config.yaml
model: "sound classifier"
targets: ["voice"]
beta2: 0.95
alpha: 2
epochs: 59.4
warmup_steps: 720
Rows from block 5 of a small sound classifier, named by matrix and row number. Rows with one number within an expert belong to one neuron, the router's apart. Each number is 50 + 10 x the weight over its row's rms, rounded and kept within 0 to 99. All counts start at 0.
Before each expert's rows are labels from the 100 clips, of 14976, where the router gives the expert most weight on average: "top examples" is what is common among them. Only what is clearly more common there than usual is listed. The data: read English sentences (LibriTTS-R).
# router: slot weights (model.blocks.5.mlp.router.weight, 16x128), inputs 0-127
# up: expert up (model.blocks.5.mlp.up, 8x128x128), inputs 0-127
# down: expert down (model.blocks.5.mlp.down, 8x128x128, transposed), outputs 0-127

# expert 6
top examples: voice: male
router.12:41 60 40 60 51 36 51 59 42 57 50 55 55 46 45 63 63 68 59 48 45 48 47 26 51 39 55 61 56 57 52 35 39 60 74 57 37 64 55 36 43 51 63 60 59 62 41 66 57 56 61 31 61 46 53 69 56 43 57 60 51 64 58 59 55 43 51 53 55 48 50 36 50 70 41 58 65 60 52 51 50 54 58 31 45 38 55 61 52 46 65 60 36 41 35 64 35 56 33 37 40 33 55 34 42 41 37 36 50 40 45 56 55 56 53 46 52 40 40 50 55 52 67 60 35 53 39 55
router.13:40 57 41 56 47 35 52 58 46 51 51 56 56 44 45 66 57 65 58 45 41 44 44 31 54 38 55 61 57 56 54 36 38 61 76 59 37 63 54 36 43 52 62 57 59 63 40 66 56 57 62 33 63 46 53 66 57 41 57 59 53 65 55 59 54 41 54 52 56 51 50 34 51 70 40 56 67 57 51 53 49 54 58 34 44 40 55 62 52 44 68 59 34 44 34 63 37 52 30 38 40 33 54 35 41 39 36 36 53 40 50 53 55 56 56 48 51 38 40 48 57 55 69 62 36 55 40 55
up.0:57 50 34 47 47 54 47 42 40 33 46 45 41 45 51 29 46 23 48 48 51 53 48 57 48 54 50 48 51 47 60 56 50 25 35 45 54 48 29 55 52 38 50 52 50 25 56 49 86 38 47 59 47 48 39 61 47 56 56 45 49 40 48 24 52 50 39 48 41 51 29 54 59 51 54 54 19 70 48 41 57 46 51 56 49 51 47 41 45 36 52 44 48 48 54 57 44 54 52 57 79 45 43 66 49 55 51 56 54 58 64 57 52 23 59 52 59 55 55 46 56 58 52 51 50 60 53 44
down.0:67 56 52 52 61 55 43 48 46 53 56 40 45 50 52 57 60 48 48 59 58 63 56 44 55 55 45 44 46 41 43 60 58 79 71 37 59 41 68 57 60 41 37 63 39 64 48 43 33 43 64 53 41 63 58 44 38 52 37 44 44 44 55 73 34 53 56 49 60 60 54 53 49 53 64 61 68 31 43 52 39 51 36 49 55 69 36 49 53 48 33 41 55 44 58 35 44 73 50 53 32 55 55 50 50 47 66 55 39 60 27 59 37 60 39 57 49 64 54 65 44 47 45 46 39 43 49 47
up.1:49 50 24 44 45 46 46 51 46 40 45 51 48 43 51 31 43 34 50 51 48 51 46 44 44 50 60 53 55 53 56 48 46 40 38 50 48 54 27 49 45 32 55 45 54 20 48 53 83 27 44 49 52 44 40 62 51 47 56 52 42 47 48 28 52 50 30 51 40 47 21 49 52 51 46 48 21 65 47 45 40 44 52 56 48 46 40 49 43 40 53 53 45 48 49 65 60 63 60 52 75 52 52 76 49 49 59 50 54 64 66 50 55 45 65 55 57 51 49 50 55 55 59 52 62 56 60 53
down.1:46 59 54 38 47 56 38 50 49 44 74 45 46 28 43 66 51 53 42 46 40 41 39 24 48 56 49 47 47 58 45 55 60 55 62 51 60 42 59 55 58 42 51 52 43 62 37 43 43 40 51 59 48 67 45 46 44 43 43 45 68 57 42 68 44 41 63 62 58 49 55 44 39 58 43 53 60 30 58 57 40 51 43 42 51 78 37 51 63 43 46 41 28 49 56 39 54 67 53 53 33 60 58 38 38 44 67 52 47 61 35 49 48 58 44 75 39 53 51 57 50 51 55 49 44 46 20 53

# expert 5
top examples: voice: female
router.10:59 40 52 37 52 65 44 36 36 53 36 48 44 43 58 52 45 53 49 47 46 42 47 51 69 62 49 40 35 44 59 57 59 52 36 45 59 40 61 66 57 54 46 45 44 46 57 37 36 44 44 52 38 46 56 22 49 55 46 37 41 39 42 46 49 54 55 41 39 34 53 56 57 30 64 41 47 35 47 37 38 43 43 56 48 42 44 36 36 78 42 51 62 65 64 52 65 35 71 71 53 70 44 52 56 57 67 65 45 54 54 52 44 63 50 54 58 65 57 52 58 57 45 54 61 57 58 44
router.11:61 44 50 40 49 65 42 37 36 44 33 51 45 44 55 48 46 50 43 41 43 38 43 57 74 61 53 42 38 45 58 57 57 47 31 45 57 42 55 62 56 57 48 43 48 44 58 39 44 46 48 54 41 46 54 24 53 56 51 36 43 38 40 45 52 46 56 36 34 29 54 54 57 31 64 36 47 40 49 36 43 49 48 56 46 43 40 36 37 75 45 50 59 65 63 54 61 31 68 70 62 76 44 50 54 57 70 63 48 50 58 50 46 55 54 53 59 66 56 52 58 58 50 53 57 58 61 45
up.0:42 52 48 63 64 57 55 55 49 53 42 49 43 60 42 62 66 52 26 26 36 27 41 58 52 56 49 47 46 55 63 56 55 57 57 49 57 48 60 57 54 59 51 61 50 53 35 48 54 51 65 55 50 29 64 44 49 31 50 54 46 43 56 45 48 51 55 42 49 39 45 28 59 44 43 47 69 56 47 42 54 80 59 56 46 30 38 48 35 43 42 45 56 44 55 44 52 44 52 56 49 60 57 50 64 28 46 54 49 44 60 62 48 50 38 30 54 57 33 58 65 62 41 69 61 62 65 61
down.0:48 39 44 56 42 57 53 43 47 63 54 45 37 60 52 42 57 58 62 51 55 64 57 51 38 62 52 37 35 37 51 58 53 75 48 41 54 36 64 63 58 48 35 57 44 54 46 37 32 47 49 39 36 59 51 48 40 49 33 46 49 39 65 69 33 59 48 63 55 65 47 45 57 59 48 59 54 49 34 42 41 49 36 25 43 42 52 41 45 57 45 52 53 43 57 49 47 96 47 64 56 48 46 37 59 46 49 62 32 57 35 57 40 56 49 52 57 59 49 64 50 51 50 50 53 50 55 49
up.3:54 52 61 63 62 60 51 37 50 54 38 46 41 57 38 58 61 47 26 27 40 25 42 65 48 59 48 43 48 48 55 63 58 52 41 45 62 43 62 63 57 62 44 59 48 53 48 41 59 48 66 59 44 37 64 44 46 46 48 39 52 35 58 36 47 50 52 41 46 40 43 42 54 42 52 42 61 59 50 44 60 86 58 59 52 38 37 37 41 34 38 41 58 49 61 38 49 42 65 61 56 60 46 48 63 48 58 63 53 43 62 61 52 39 40 32 47 62 49 60 56 55 37 59 59 56 62 48
down.3:30 42 46 46 41 34 49 58 56 66 49 66 62 57 47 52 48 62 66 43 45 46 52 50 41 40 60 62 47 59 56 46 33 65 45 66 35 59 61 41 34 50 45 46 51 57 29 58 31 45 43 40 59 58 43 40 50 33 41 59 58 49 64 66 48 59 58 62 57 63 48 33 50 52 32 47 54 35 41 46 36 44 47 28 43 48 50 58 56 54 49 65 52 45 38 48 61 79 54 46 43 54 55 33 57 29 51 43 60 62 47 49 64 57 38 53 51 48 35 51 57 56 47 62 60 55 50 61

# expert 3
top examples: voice: female
router.6:60 42 50 39 48 70 53 36 54 45 46 45 43 43 59 36 41 43 47 50 47 46 46 60 54 66 54 35 38 41 56 68 66 51 26 45 68 33 47 64 63 47 42 49 44 34 57 32 45 40 46 61 40 46 50 36 48 57 44 37 45 38 53 40 45 58 45 45 52 42 42 57 55 28 62 47 35 42 45 40 40 46 42 60 50 53 40 34 42 64 44 41 57 55 70 39 64 44 70 70 60 64 43 61 57 57 72 66 47 60 50 45 42 45 54 60 55 57 57 54 53 55 40 52 61 56 61 44
router.7:60 41 51 40 50 70 51 38 53 44 46 44 41 42 58 40 42 38 47 51 47 46 46 59 56 67 55 35 37 42 54 69 67 49 24 45 68 32 41 66 65 47 41 47 44 32 56 32 46 42 46 64 39 47 50 40 47 56 43 36 47 42 54 41 45 58 42 46 50 44 43 55 54 31 63 44 37 41 46 39 42 45 42 59 51 55 40 32 40 62 44 41 57 58 70 39 63 47 69 70 59 64 43 60 55 56 73 65 45 61 55 45 41 42 55 60 55 57 56 53 54 54 41 53 61 55 61 44
up.4:43 54 47 63 63 66 55 51 52 52 45 49 42 57 40 59 64 46 25 27 34 28 39 60 45 60 50 43 43 54 62 59 61 54 53 52 65 39 56 61 59 56 51 59 51 48 35 40 59 47 66 57 51 29 63 46 52 33 51 51 48 43 57 42 49 52 55 46 51 43 42 27 58 46 44 47 64 57 49 42 54 78 57 57 48 34 39 42 37 35 46 45 53 43 63 43 52 50 55 63 51 56 54 52 66 30 47 55 52 47 62 58 50 46 40 34 52 52 36 56 63 61 42 69 65 60 63 58
down.4:56 40 48 34 32 58 52 35 53 42 63 50 46 42 61 35 32 47 70 63 73 72 71 41 47 60 45 47 46 48 57 44 51 56 43 55 52 40 41 51 55 48 46 43 53 37 55 38 48 50 40 38 55 73 36 56 45 55 46 39 49 59 51 47 48 52 49 66 48 66 50 52 53 56 57 66 39 44 45 45 42 22 51 43 43 60 58 43 58 62 63 61 43 54 58 58 52 70 37 62 55 41 40 41 36 60 46 60 60 52 39 43 63 50 58 70 57 51 54 39 44 49 55 45 23 46 43 39
up.7:49 52 60 59 49 20 40 57 44 48 37 56 57 42 38 57 49 41 44 35 44 39 45 57 40 34 45 64 73 60 45 47 34 49 48 57 30 83 57 33 36 60 60 51 58 43 51 82 53 44 58 54 57 42 58 43 50 50 54 56 47 37 51 32 55 39 47 46 40 41 49 43 42 49 47 41 59 56 57 57 52 73 71 53 56 42 45 57 46 34 54 47 47 53 26 53 44 55 67 30 57 54 54 51 55 49 63 48 64 42 57 60 57 45 53 44 43 61 48 57 53 48 49 56 50 50 49 57
down.7:57 42 53 32 34 64 50 34 53 42 64 48 43 40 59 38 31 48 66 57 68 67 68 39 48 64 43 43 43 49 53 43 57 55 44 54 59 34 43 54 62 50 46 42 53 40 56 32 48 53 42 41 56 74 39 54 45 56 45 37 49 59 49 48 47 49 50 63 47 64 53 51 49 55 59 65 43 44 47 46 44 29 53 46 45 63 58 40 62 61 62 62 42 56 64 59 49 63 34 65 54 41 40 41 32 60 46 63 60 49 39 42 64 51 58 69 54 49 54 39 39 44 56 44 23 42 41 38

# expert 4
top examples: voice: male
router.8:48 57 57 43 39 33 43 58 44 34 42 61 61 45 43 53 45 54 54 44 48 39 48 50 59 32 42 68 70 58 47 34 33 40 62 59 36 69 44 32 36 60 60 45 58 51 51 70 61 62 58 52 64 55 46 50 55 52 59 57 54 54 36 52 58 33 54 41 50 51 58 48 43 58 44 44 59 55 58 59 64 59 64 34 57 58 60 61 60 49 62 58 36 58 32 56 36 35 45 34 62 44 56 36 32 51 48 32 59 33 54 43 56 43 59 52 42 37 51 38 47 45 60 49 33 47 38 52
router.9:47 57 56 44 39 33 43 58 42 34 42 61 62 46 42 52 45 53 56 45 49 40 48 50 60 31 42 68 71 57 47 35 33 41 62 59 35 70 43 32 37 60 60 45 58 50 51 70 62 63 58 52 63 56 47 51 55 51 58 58 53 54 37 50 59 34 53 41 52 52 58 48 44 57 44 44 57 57 57 61 61 58 63 36 56 58 60 61 63 46 61 58 34 59 32 57 37 36 45 34 61 41 55 37 30 49 49 33 58 33 54 45 55 41 60 52 43 37 52 38 47 46 59 50 31 47 38 50
up.0:46 48 54 53 63 53 58 47 56 52 50 48 49 65 58 57 56 63 52 54 45 41 48 42 49 54 50 48 40 47 57 51 56 72 69 50 54 46 59 52 53 50 45 48 46 71 47 47 19 48 52 53 48 48 61 20 46 47 38 47 49 49 56 67 38 65 64 37 61 43 55 47 56 34 49 44 66 23 40 42 28 50 45 57 45 50 41 49 44 60 40 47 66 45 52 37 78 45 54 56 26 65 49 53 64 48 56 47 45 61 53 49 49 76 44 53 58 46 45 72 58 61 49 57 57 56 62 51
down.0:50 43 48 73 65 55 44 51 47 60 45 40 42 46 39 63 70 62 35 38 51 36 52 59 55 55 66 44 47 48 43 59 59 58 63 40 56 44 62 55 59 45 35 67 35 64 48 45 45 49 65 43 44 45 68 29 37 40 39 49 59 38 60 61 39 43 48 47 45 32 51 46 39 49 51 42 64 42 39 50 54 67 42 32 46 37 43 46 42 46 36 37 67 43 55 42 53 55 68 51 56 66 58 48 58 50 64 58 42 53 65 66 41 69 42 40 47 66 52 69 46 45 52 49 58 42 52 59
up.1:49 68 32 50 48 46 38 52 40 41 40 57 49 38 45 36 46 33 48 50 47 52 45 51 47 48 53 54 62 57 50 50 44 35 39 53 47 56 34 49 44 41 58 46 62 27 47 54 88 36 48 48 54 40 43 74 55 47 60 53 48 48 53 23 60 41 29 48 36 50 26 47 43 52 46 43 29 74 63 51 55 49 60 57 56 47 44 50 47 39 54 51 43 52 47 62 46 56 61 49 77 49 55 67 49 46 53 51 59 46 70 51 56 28 60 50 43 52 47 46 52 50 51 54 56 51 54 55
down.1:38 65 45 33 43 50 45 51 54 35 77 55 52 35 52 55 46 41 42 46 36 47 35 35 45 51 51 53 51 64 53 46 53 48 52 61 52 49 43 49 50 38 59 43 55 48 36 49 48 33 39 67 58 56 36 55 50 43 50 50 56 65 30 54 52 49 64 54 62 63 47 37 46 56 38 60 45 37 61 57 49 41 53 56 43 87 52 54 59 40 52 54 27 61 50 48 54 63 41 49 45 49 50 47 38 41 59 43 55 68 25 38 58 43 49 80 45 38 44 48 53 57 63 55 50 51 34 50

# expert 7
top examples: voice: male
router.14:45 59 51 51 49 30 44 58 40 50 44 60 62 43 40 59 55 58 60 46 47 41 45 46 53 31 46 68 70 58 45 32 33 46 66 57 33 70 53 32 37 59 63 50 58 54 48 73 57 60 60 42 60 52 56 54 56 48 61 60 51 52 41 46 61 34 48 37 50 51 54 40 45 66 43 45 66 59 61 59 60 57 63 35 58 52 56 61 60 40 64 58 34 53 28 58 35 43 46 34 50 37 57 37 36 45 48 32 56 35 56 51 54 43 56 46 44 39 45 41 51 45 60 57 34 47 40 53
router.15:46 59 52 53 50 30 44 60 39 48 44 60 61 44 40 61 57 57 61 47 46 41 46 47 52 31 43 68 69 57 46 32 31 46 69 57 32 70 52 32 38 60 63 51 59 55 46 72 56 62 61 43 61 50 56 54 56 48 61 60 53 51 43 47 62 36 47 38 49 51 54 42 43 65 44 47 63 58 60 58 59 57 62 36 60 52 55 62 60 40 63 58 35 53 28 57 35 43 45 33 49 38 56 38 37 45 48 32 55 35 55 51 54 42 56 47 43 38 45 42 49 47 58 54 33 48 39 54
up.0:50 42 47 51 63 58 56 45 53 50 51 43 42 59 56 52 55 56 55 55 48 47 47 43 49 61 52 44 37 43 59 57 63 66 64 46 60 41 54 59 56 52 42 51 42 63 50 42 20 44 49 47 45 47 56 26 41 49 38 43 52 47 56 62 33 62 54 45 57 43 57 48 59 38 52 48 61 27 34 38 30 49 42 52 48 47 44 43 43 52 36 43 66 46 57 38 75 50 60 62 38 57 46 53 58 50 57 54 42 60 58 58 45 85 43 52 64 53 49 86 59 61 52 54 65 59 60 48
down.0:59 43 56 69 65 53 44 52 52 63 37 43 45 48 42 64 67 61 41 45 59 39 61 53 52 54 47 45 46 44 41 60 55 60 63 39 56 45 65 54 55 53 38 68 40 65 56 46 41 61 63 46 41 50 68 36 40 48 40 50 54 36 63 58 40 48 58 46 47 34 57 54 47 49 59 40 64 46 43 50 48 74 41 38 49 29 32 49 46 58 37 40 65 42 54 39 47 52 67 49 44 66 56 47 63 53 63 58 41 47 66 68 39 62 35 30 44 67 56 67 43 42 35 44 54 42 52 53
up.1:55 44 81 55 53 54 51 48 56 57 51 47 52 57 57 62 51 62 57 55 60 47 62 55 55 51 34 43 42 44 42 52 56 63 62 43 52 44 64 52 56 62 40 55 42 65 56 44 25 70 52 50 44 59 61 28 45 57 38 48 59 55 48 73 45 50 72 53 61 49 71 57 46 39 57 48 71 26 52 53 41 52 40 49 56 48 56 51 55 69 44 51 56 58 53 40 42 35 37 48 22 52 47 31 46 55 36 52 42 39 40 49 42 63 33 43 43 52 56 48 41 41 41 43 37 42 44 45
down.1:38 62 38 58 57 42 43 62 48 42 60 51 55 52 60 38 50 34 32 34 49 32 46 47 47 42 48 59 60 63 36 45 46 48 54 48 45 56 36 42 45 37 54 51 51 40 49 59 67 25 51 61 55 65 54 55 48 48 49 60 38 55 47 41 48 42 40 44 56 57 33 48 36 52 36 50 40 57 60 67 65 58 57 64 47 64 55 60 67 28 50 48 39 59 45 59 65 60 67 40 64 48 55 54 55 54 66 42 51 65 70 56 53 40 60 59 32 54 55 50 37 34 67 41 56 33 59 55

# expert 1
top examples: voice: female
router.2:58 57 57 43 51 47 43 46 32 31 38 56 52 46 48 47 50 27 32 34 42 32 36 71 63 49 46 55 55 52 52 52 48 40 36 57 49 56 46 50 45 62 57 33 57 41 57 55 58 44 52 72 53 41 40 45 60 57 62 47 44 43 43 36 58 40 67 36 36 35 44 52 48 24 55 27 55 56 59 49 51 62 62 62 48 43 30 48 44 48 52 46 49 64 47 47 51 34 66 51 62 73 45 58 53 55 65 49 63 39 69 34 54 49 58 47 48 52 55 50 49 50 47 49 56 48 67 44
router.3:60 55 57 45 50 49 42 47 32 34 34 56 52 47 45 47 50 29 31 35 44 33 38 66 63 48 45 54 54 51 51 52 46 41 36 55 48 57 48 50 46 63 56 37 56 40 58 55 58 44 51 65 53 41 41 45 59 59 63 48 43 45 48 33 60 38 67 35 31 31 43 54 49 24 57 26 54 56 57 48 51 64 62 59 45 37 28 49 43 50 53 47 51 62 47 47 51 33 68 51 63 75 45 57 56 56 66 51 62 36 70 38 54 47 55 44 48 54 58 50 49 50 43 46 55 49 66 43
up.0:38 59 69 56 56 48 41 60 46 55 30 51 51 54 32 70 59 62 48 44 47 41 50 50 57 47 45 54 59 64 35 52 53 64 62 55 49 54 69 47 52 76 54 58 51 65 29 54 46 62 59 49 54 49 58 41 51 28 50 59 61 49 57 61 49 39 61 50 39 42 60 35 36 50 38 31 77 57 53 60 58 59 59 41 61 42 44 56 50 56 49 47 46 55 47 49 45 41 50 44 41 56 73 45 52 27 49 49 57 30 53 54 53 58 46 42 37 52 33 56 42 39 47 55 49 36 49 73
down.0:41 50 55 54 60 44 60 57 59 43 51 53 52 49 55 63 67 52 22 33 37 37 36 53 46 46 58 54 57 41 55 56 47 35 46 56 46 58 56 45 46 47 55 48 55 62 53 59 47 48 67 72 46 33 80 41 56 53 57 51 41 45 49 46 47 55 48 37 51 34 48 46 56 40 45 53 52 64 58 50 65 76 55 77 59 39 38 52 32 33 48 44 66 35 44 35 45 25 53 43 53 66 38 56 54 56 58 43 42 47 64 41 45 48 59 46 50 40 51 54 53 57 44 52 56 54 65 38
up.1:56 63 54 52 47 48 35 49 27 51 39 63 58 44 40 57 47 53 41 38 39 42 39 51 56 41 61 56 58 52 50 42 43 27 40 59 45 59 64 46 39 59 65 34 64 62 56 56 69 46 56 47 60 42 50 64 67 57 73 50 53 48 47 45 75 34 40 42 29 38 42 48 44 50 56 32 58 65 64 57 61 60 64 50 50 47 42 53 52 50 61 58 39 51 45 49 35 35 56 45 65 49 43 34 50 55 59 44 58 24 52 41 54 36 60 41 41 41 52 31 50 48 50 56 56 54 47 43
down.1:56 45 58 55 54 53 49 49 49 70 22 51 49 58 43 64 56 71 53 44 67 41 74 62 61 53 47 45 44 42 46 51 50 48 41 44 51 48 59 54 51 61 49 53 50 55 52 47 45 77 52 48 47 45 58 43 57 44 57 50 57 50 48 49 55 50 67 37 42 32 65 57 48 44 61 37 59 58 49 39 61 59 49 36 53 23 32 45 38 78 43 53 64 48 53 54 46 19 55 53 43 60 54 53 48 46 38 54 45 40 70 59 46 59 37 22 51 53 46 49 47 42 36 50 56 47 53 56

# expert 0
top examples: voice: male
router.0:54 56 62 54 49 35 42 58 46 42 43 56 60 44 38 59 52 45 60 48 55 36 53 49 43 33 33 66 68 57 44 36 38 37 59 52 38 67 51 32 41 58 57 51 55 51 55 67 58 64 64 54 57 59 51 53 50 53 55 58 57 45 44 51 57 30 48 43 47 58 56 55 42 59 47 45 67 57 56 60 62 56 65 32 72 61 62 60 61 39 53 51 35 49 30 51 31 47 39 34 44 35 58 41 29 54 44 37 56 28 55 49 52 39 45 45 43 44 57 47 45 43 46 44 29 44 33 53
router.1:52 57 64 56 50 34 42 56 47 43 43 54 61 45 37 60 52 48 60 49 54 37 53 49 43 30 35 64 69 58 42 36 37 38 60 51 35 68 51 31 41 58 57 53 53 52 55 67 55 66 63 52 59 60 51 53 47 55 54 59 60 45 46 54 56 31 47 42 49 60 58 56 42 55 46 44 69 54 57 59 60 54 64 32 72 60 61 60 61 38 52 49 38 50 32 49 31 49 39 33 43 38 58 40 28 53 45 38 54 27 57 49 51 40 44 44 41 44 57 48 45 44 45 44 30 44 33 54
up.0:49 44 56 49 57 54 50 48 52 50 49 48 49 52 50 62 54 62 55 50 47 37 49 42 54 53 53 48 43 46 55 52 60 71 68 49 55 45 58 52 54 55 45 49 44 74 49 45 12 49 48 50 47 50 55 22 45 49 39 46 54 50 54 68 37 53 61 48 54 38 67 48 51 43 51 45 72 24 39 46 31 54 44 42 49 42 42 48 48 59 40 47 61 51 52 37 69 47 63 55 39 61 49 45 60 51 59 50 45 51 58 53 48 93 43 52 55 52 49 78 56 56 54 54 62 55 54 50
down.0:57 43 55 66 63 56 53 47 57 73 34 43 45 68 52 61 66 65 50 56 62 48 65 62 50 55 42 42 46 40 47 59 54 57 54 38 55 45 62 56 55 55 38 66 42 56 51 44 43 79 60 45 40 48 65 45 45 47 44 48 50 43 62 52 43 63 67 43 49 41 58 56 53 41 60 47 60 53 48 44 53 61 42 46 55 32 35 47 43 68 38 41 66 42 56 43 52 37 54 54 38 59 56 53 57 45 40 58 39 44 58 63 36 57 31 20 51 61 47 58 47 46 22 50 51 48 64 54
up.1:48 49 67 55 62 52 49 49 49 55 47 49 50 57 48 71 61 66 49 45 48 37 50 53 60 52 48 48 43 47 52 52 55 68 66 50 52 48 72 51 53 62 46 53 45 80 47 48 20 57 56 54 48 49 67 09 47 48 40 48 54 49 54 66 43 50 70 39 52 39 64 46 51 45 51 43 78 30 47 47 44 56 46 41 48 44 50 51 45 69 43 48 60 53 51 39 56 34 55 51 31 64 50 34 56 48 52 48 43 38 47 54 46 73 37 45 52 51 47 64 54 53 47 55 53 52 52 51
down.1:40 73 48 37 48 55 42 55 46 33 66 48 46 34 46 49 45 37 34 41 27 42 25 48 47 54 62 48 51 67 43 53 56 44 53 51 56 46 42 53 54 43 58 46 49 47 31 48 58 30 48 67 51 53 42 53 48 36 47 52 41 58 40 48 48 45 42 50 50 61 45 31 41 55 39 56 43 51 63 57 53 46 50 54 46 77 52 51 56 27 51 45 31 52 54 52 54 69 53 51 52 49 71 42 49 33 62 50 51 56 40 43 51 39 62 77 37 47 36 52 50 48 67 56 45 46 39 70

# expert 2
top examples: voice: male; the word "the"
router.4:41 56 38 42 46 38 52 55 42 55 53 57 55 43 49 64 49 72 65 52 38 50 43 32 55 42 60 59 49 52 59 33 37 41 60 60 38 61 56 41 42 43 62 38 63 63 43 63 52 51 50 32 59 41 46 67 61 44 62 56 49 68 48 63 57 49 46 53 57 59 51 39 56 64 43 54 53 62 48 45 43 47 57 42 44 49 60 56 43 53 69 66 40 48 38 65 42 51 26 44 44 36 51 33 38 43 34 36 49 48 35 39 57 63 63 52 57 32 42 39 64 60 64 69 37 60 43 53
router.5:41 58 37 54 52 37 51 57 41 65 54 55 54 43 46 63 61 71 61 54 44 54 46 25 50 41 62 59 53 55 54 35 39 56 71 58 39 62 59 38 43 49 61 53 59 66 42 64 54 55 57 34 59 45 53 73 57 44 58 58 48 62 59 62 52 48 49 58 56 52 51 38 52 70 42 59 62 61 48 51 47 50 57 31 45 45 59 60 50 50 66 62 37 41 36 64 36 62 35 38 36 32 53 32 39 43 43 36 47 46 35 50 52 54 59 48 53 38 42 49 58 54 66 62 36 56 39 52
up.0:57 44 37 46 54 61 61 31 52 52 54 40 40 50 61 38 47 41 52 56 45 53 43 46 40 64 57 36 39 38 67 52 63 40 42 37 62 36 40 63 59 39 36 48 42 41 55 36 43 31 48 59 40 48 47 45 38 56 38 33 43 38 48 43 36 65 43 46 54 48 37 49 67 58 57 59 44 47 38 33 47 45 44 58 45 55 55 34 37 41 36 45 64 44 64 46 68 62 58 68 49 44 37 59 59 57 64 57 43 67 46 52 47 46 58 59 67 53 54 60 63 67 59 56 63 66 62 39
down.0:69 40 57 62 64 56 40 45 44 54 35 41 42 43 42 58 63 53 48 46 54 41 54 50 52 57 46 42 44 41 42 62 59 60 63 38 60 41 62 57 60 53 34 66 37 63 57 42 41 51 65 45 40 53 64 32 39 55 38 42 58 34 60 61 38 45 42 44 47 32 58 55 41 49 67 40 63 39 44 49 48 70 40 39 63 36 42 43 48 55 34 37 60 48 57 37 47 61 68 54 46 61 51 41 54 57 71 61 43 50 61 68 39 60 40 39 45 69 63 67 43 45 42 45 48 43 50 49
up.1:57 45 56 65 65 56 51 47 44 39 33 49 43 63 51 51 61 46 43 43 53 42 52 74 56 52 31 46 52 47 50 63 52 49 45 46 54 50 52 55 52 53 47 67 47 42 56 49 56 56 61 59 46 43 64 20 46 54 51 47 57 39 67 34 51 48 62 36 45 30 45 57 52 29 55 34 50 52 49 51 51 63 52 58 54 34 48 47 35 49 41 40 59 49 54 39 38 33 67 51 49 65 45 52 57 54 53 59 49 42 72 70 44 35 29 32 50 68 55 56 47 48 18 44 51 48 61 46
down.1:67 57 50 40 41 48 34 54 40 38 36 58 56 30 51 41 40 45 57 41 56 43 50 40 59 44 49 55 56 59 39 45 46 50 51 56 48 53 47 44 45 51 57 41 53 52 68 53 53 33 39 53 58 67 37 45 59 63 54 53 32 50 48 53 57 39 46 45 49 36 51 75 31 39 65 35 49 43 56 59 45 43 59 49 56 54 48 54 66 53 49 55 48 58 47 57 56 43 80 46 48 52 53 50 38 71 82 46 62 55 58 42 58 57 56 62 39 49 75 44 39 38 70 36 40 38 52 51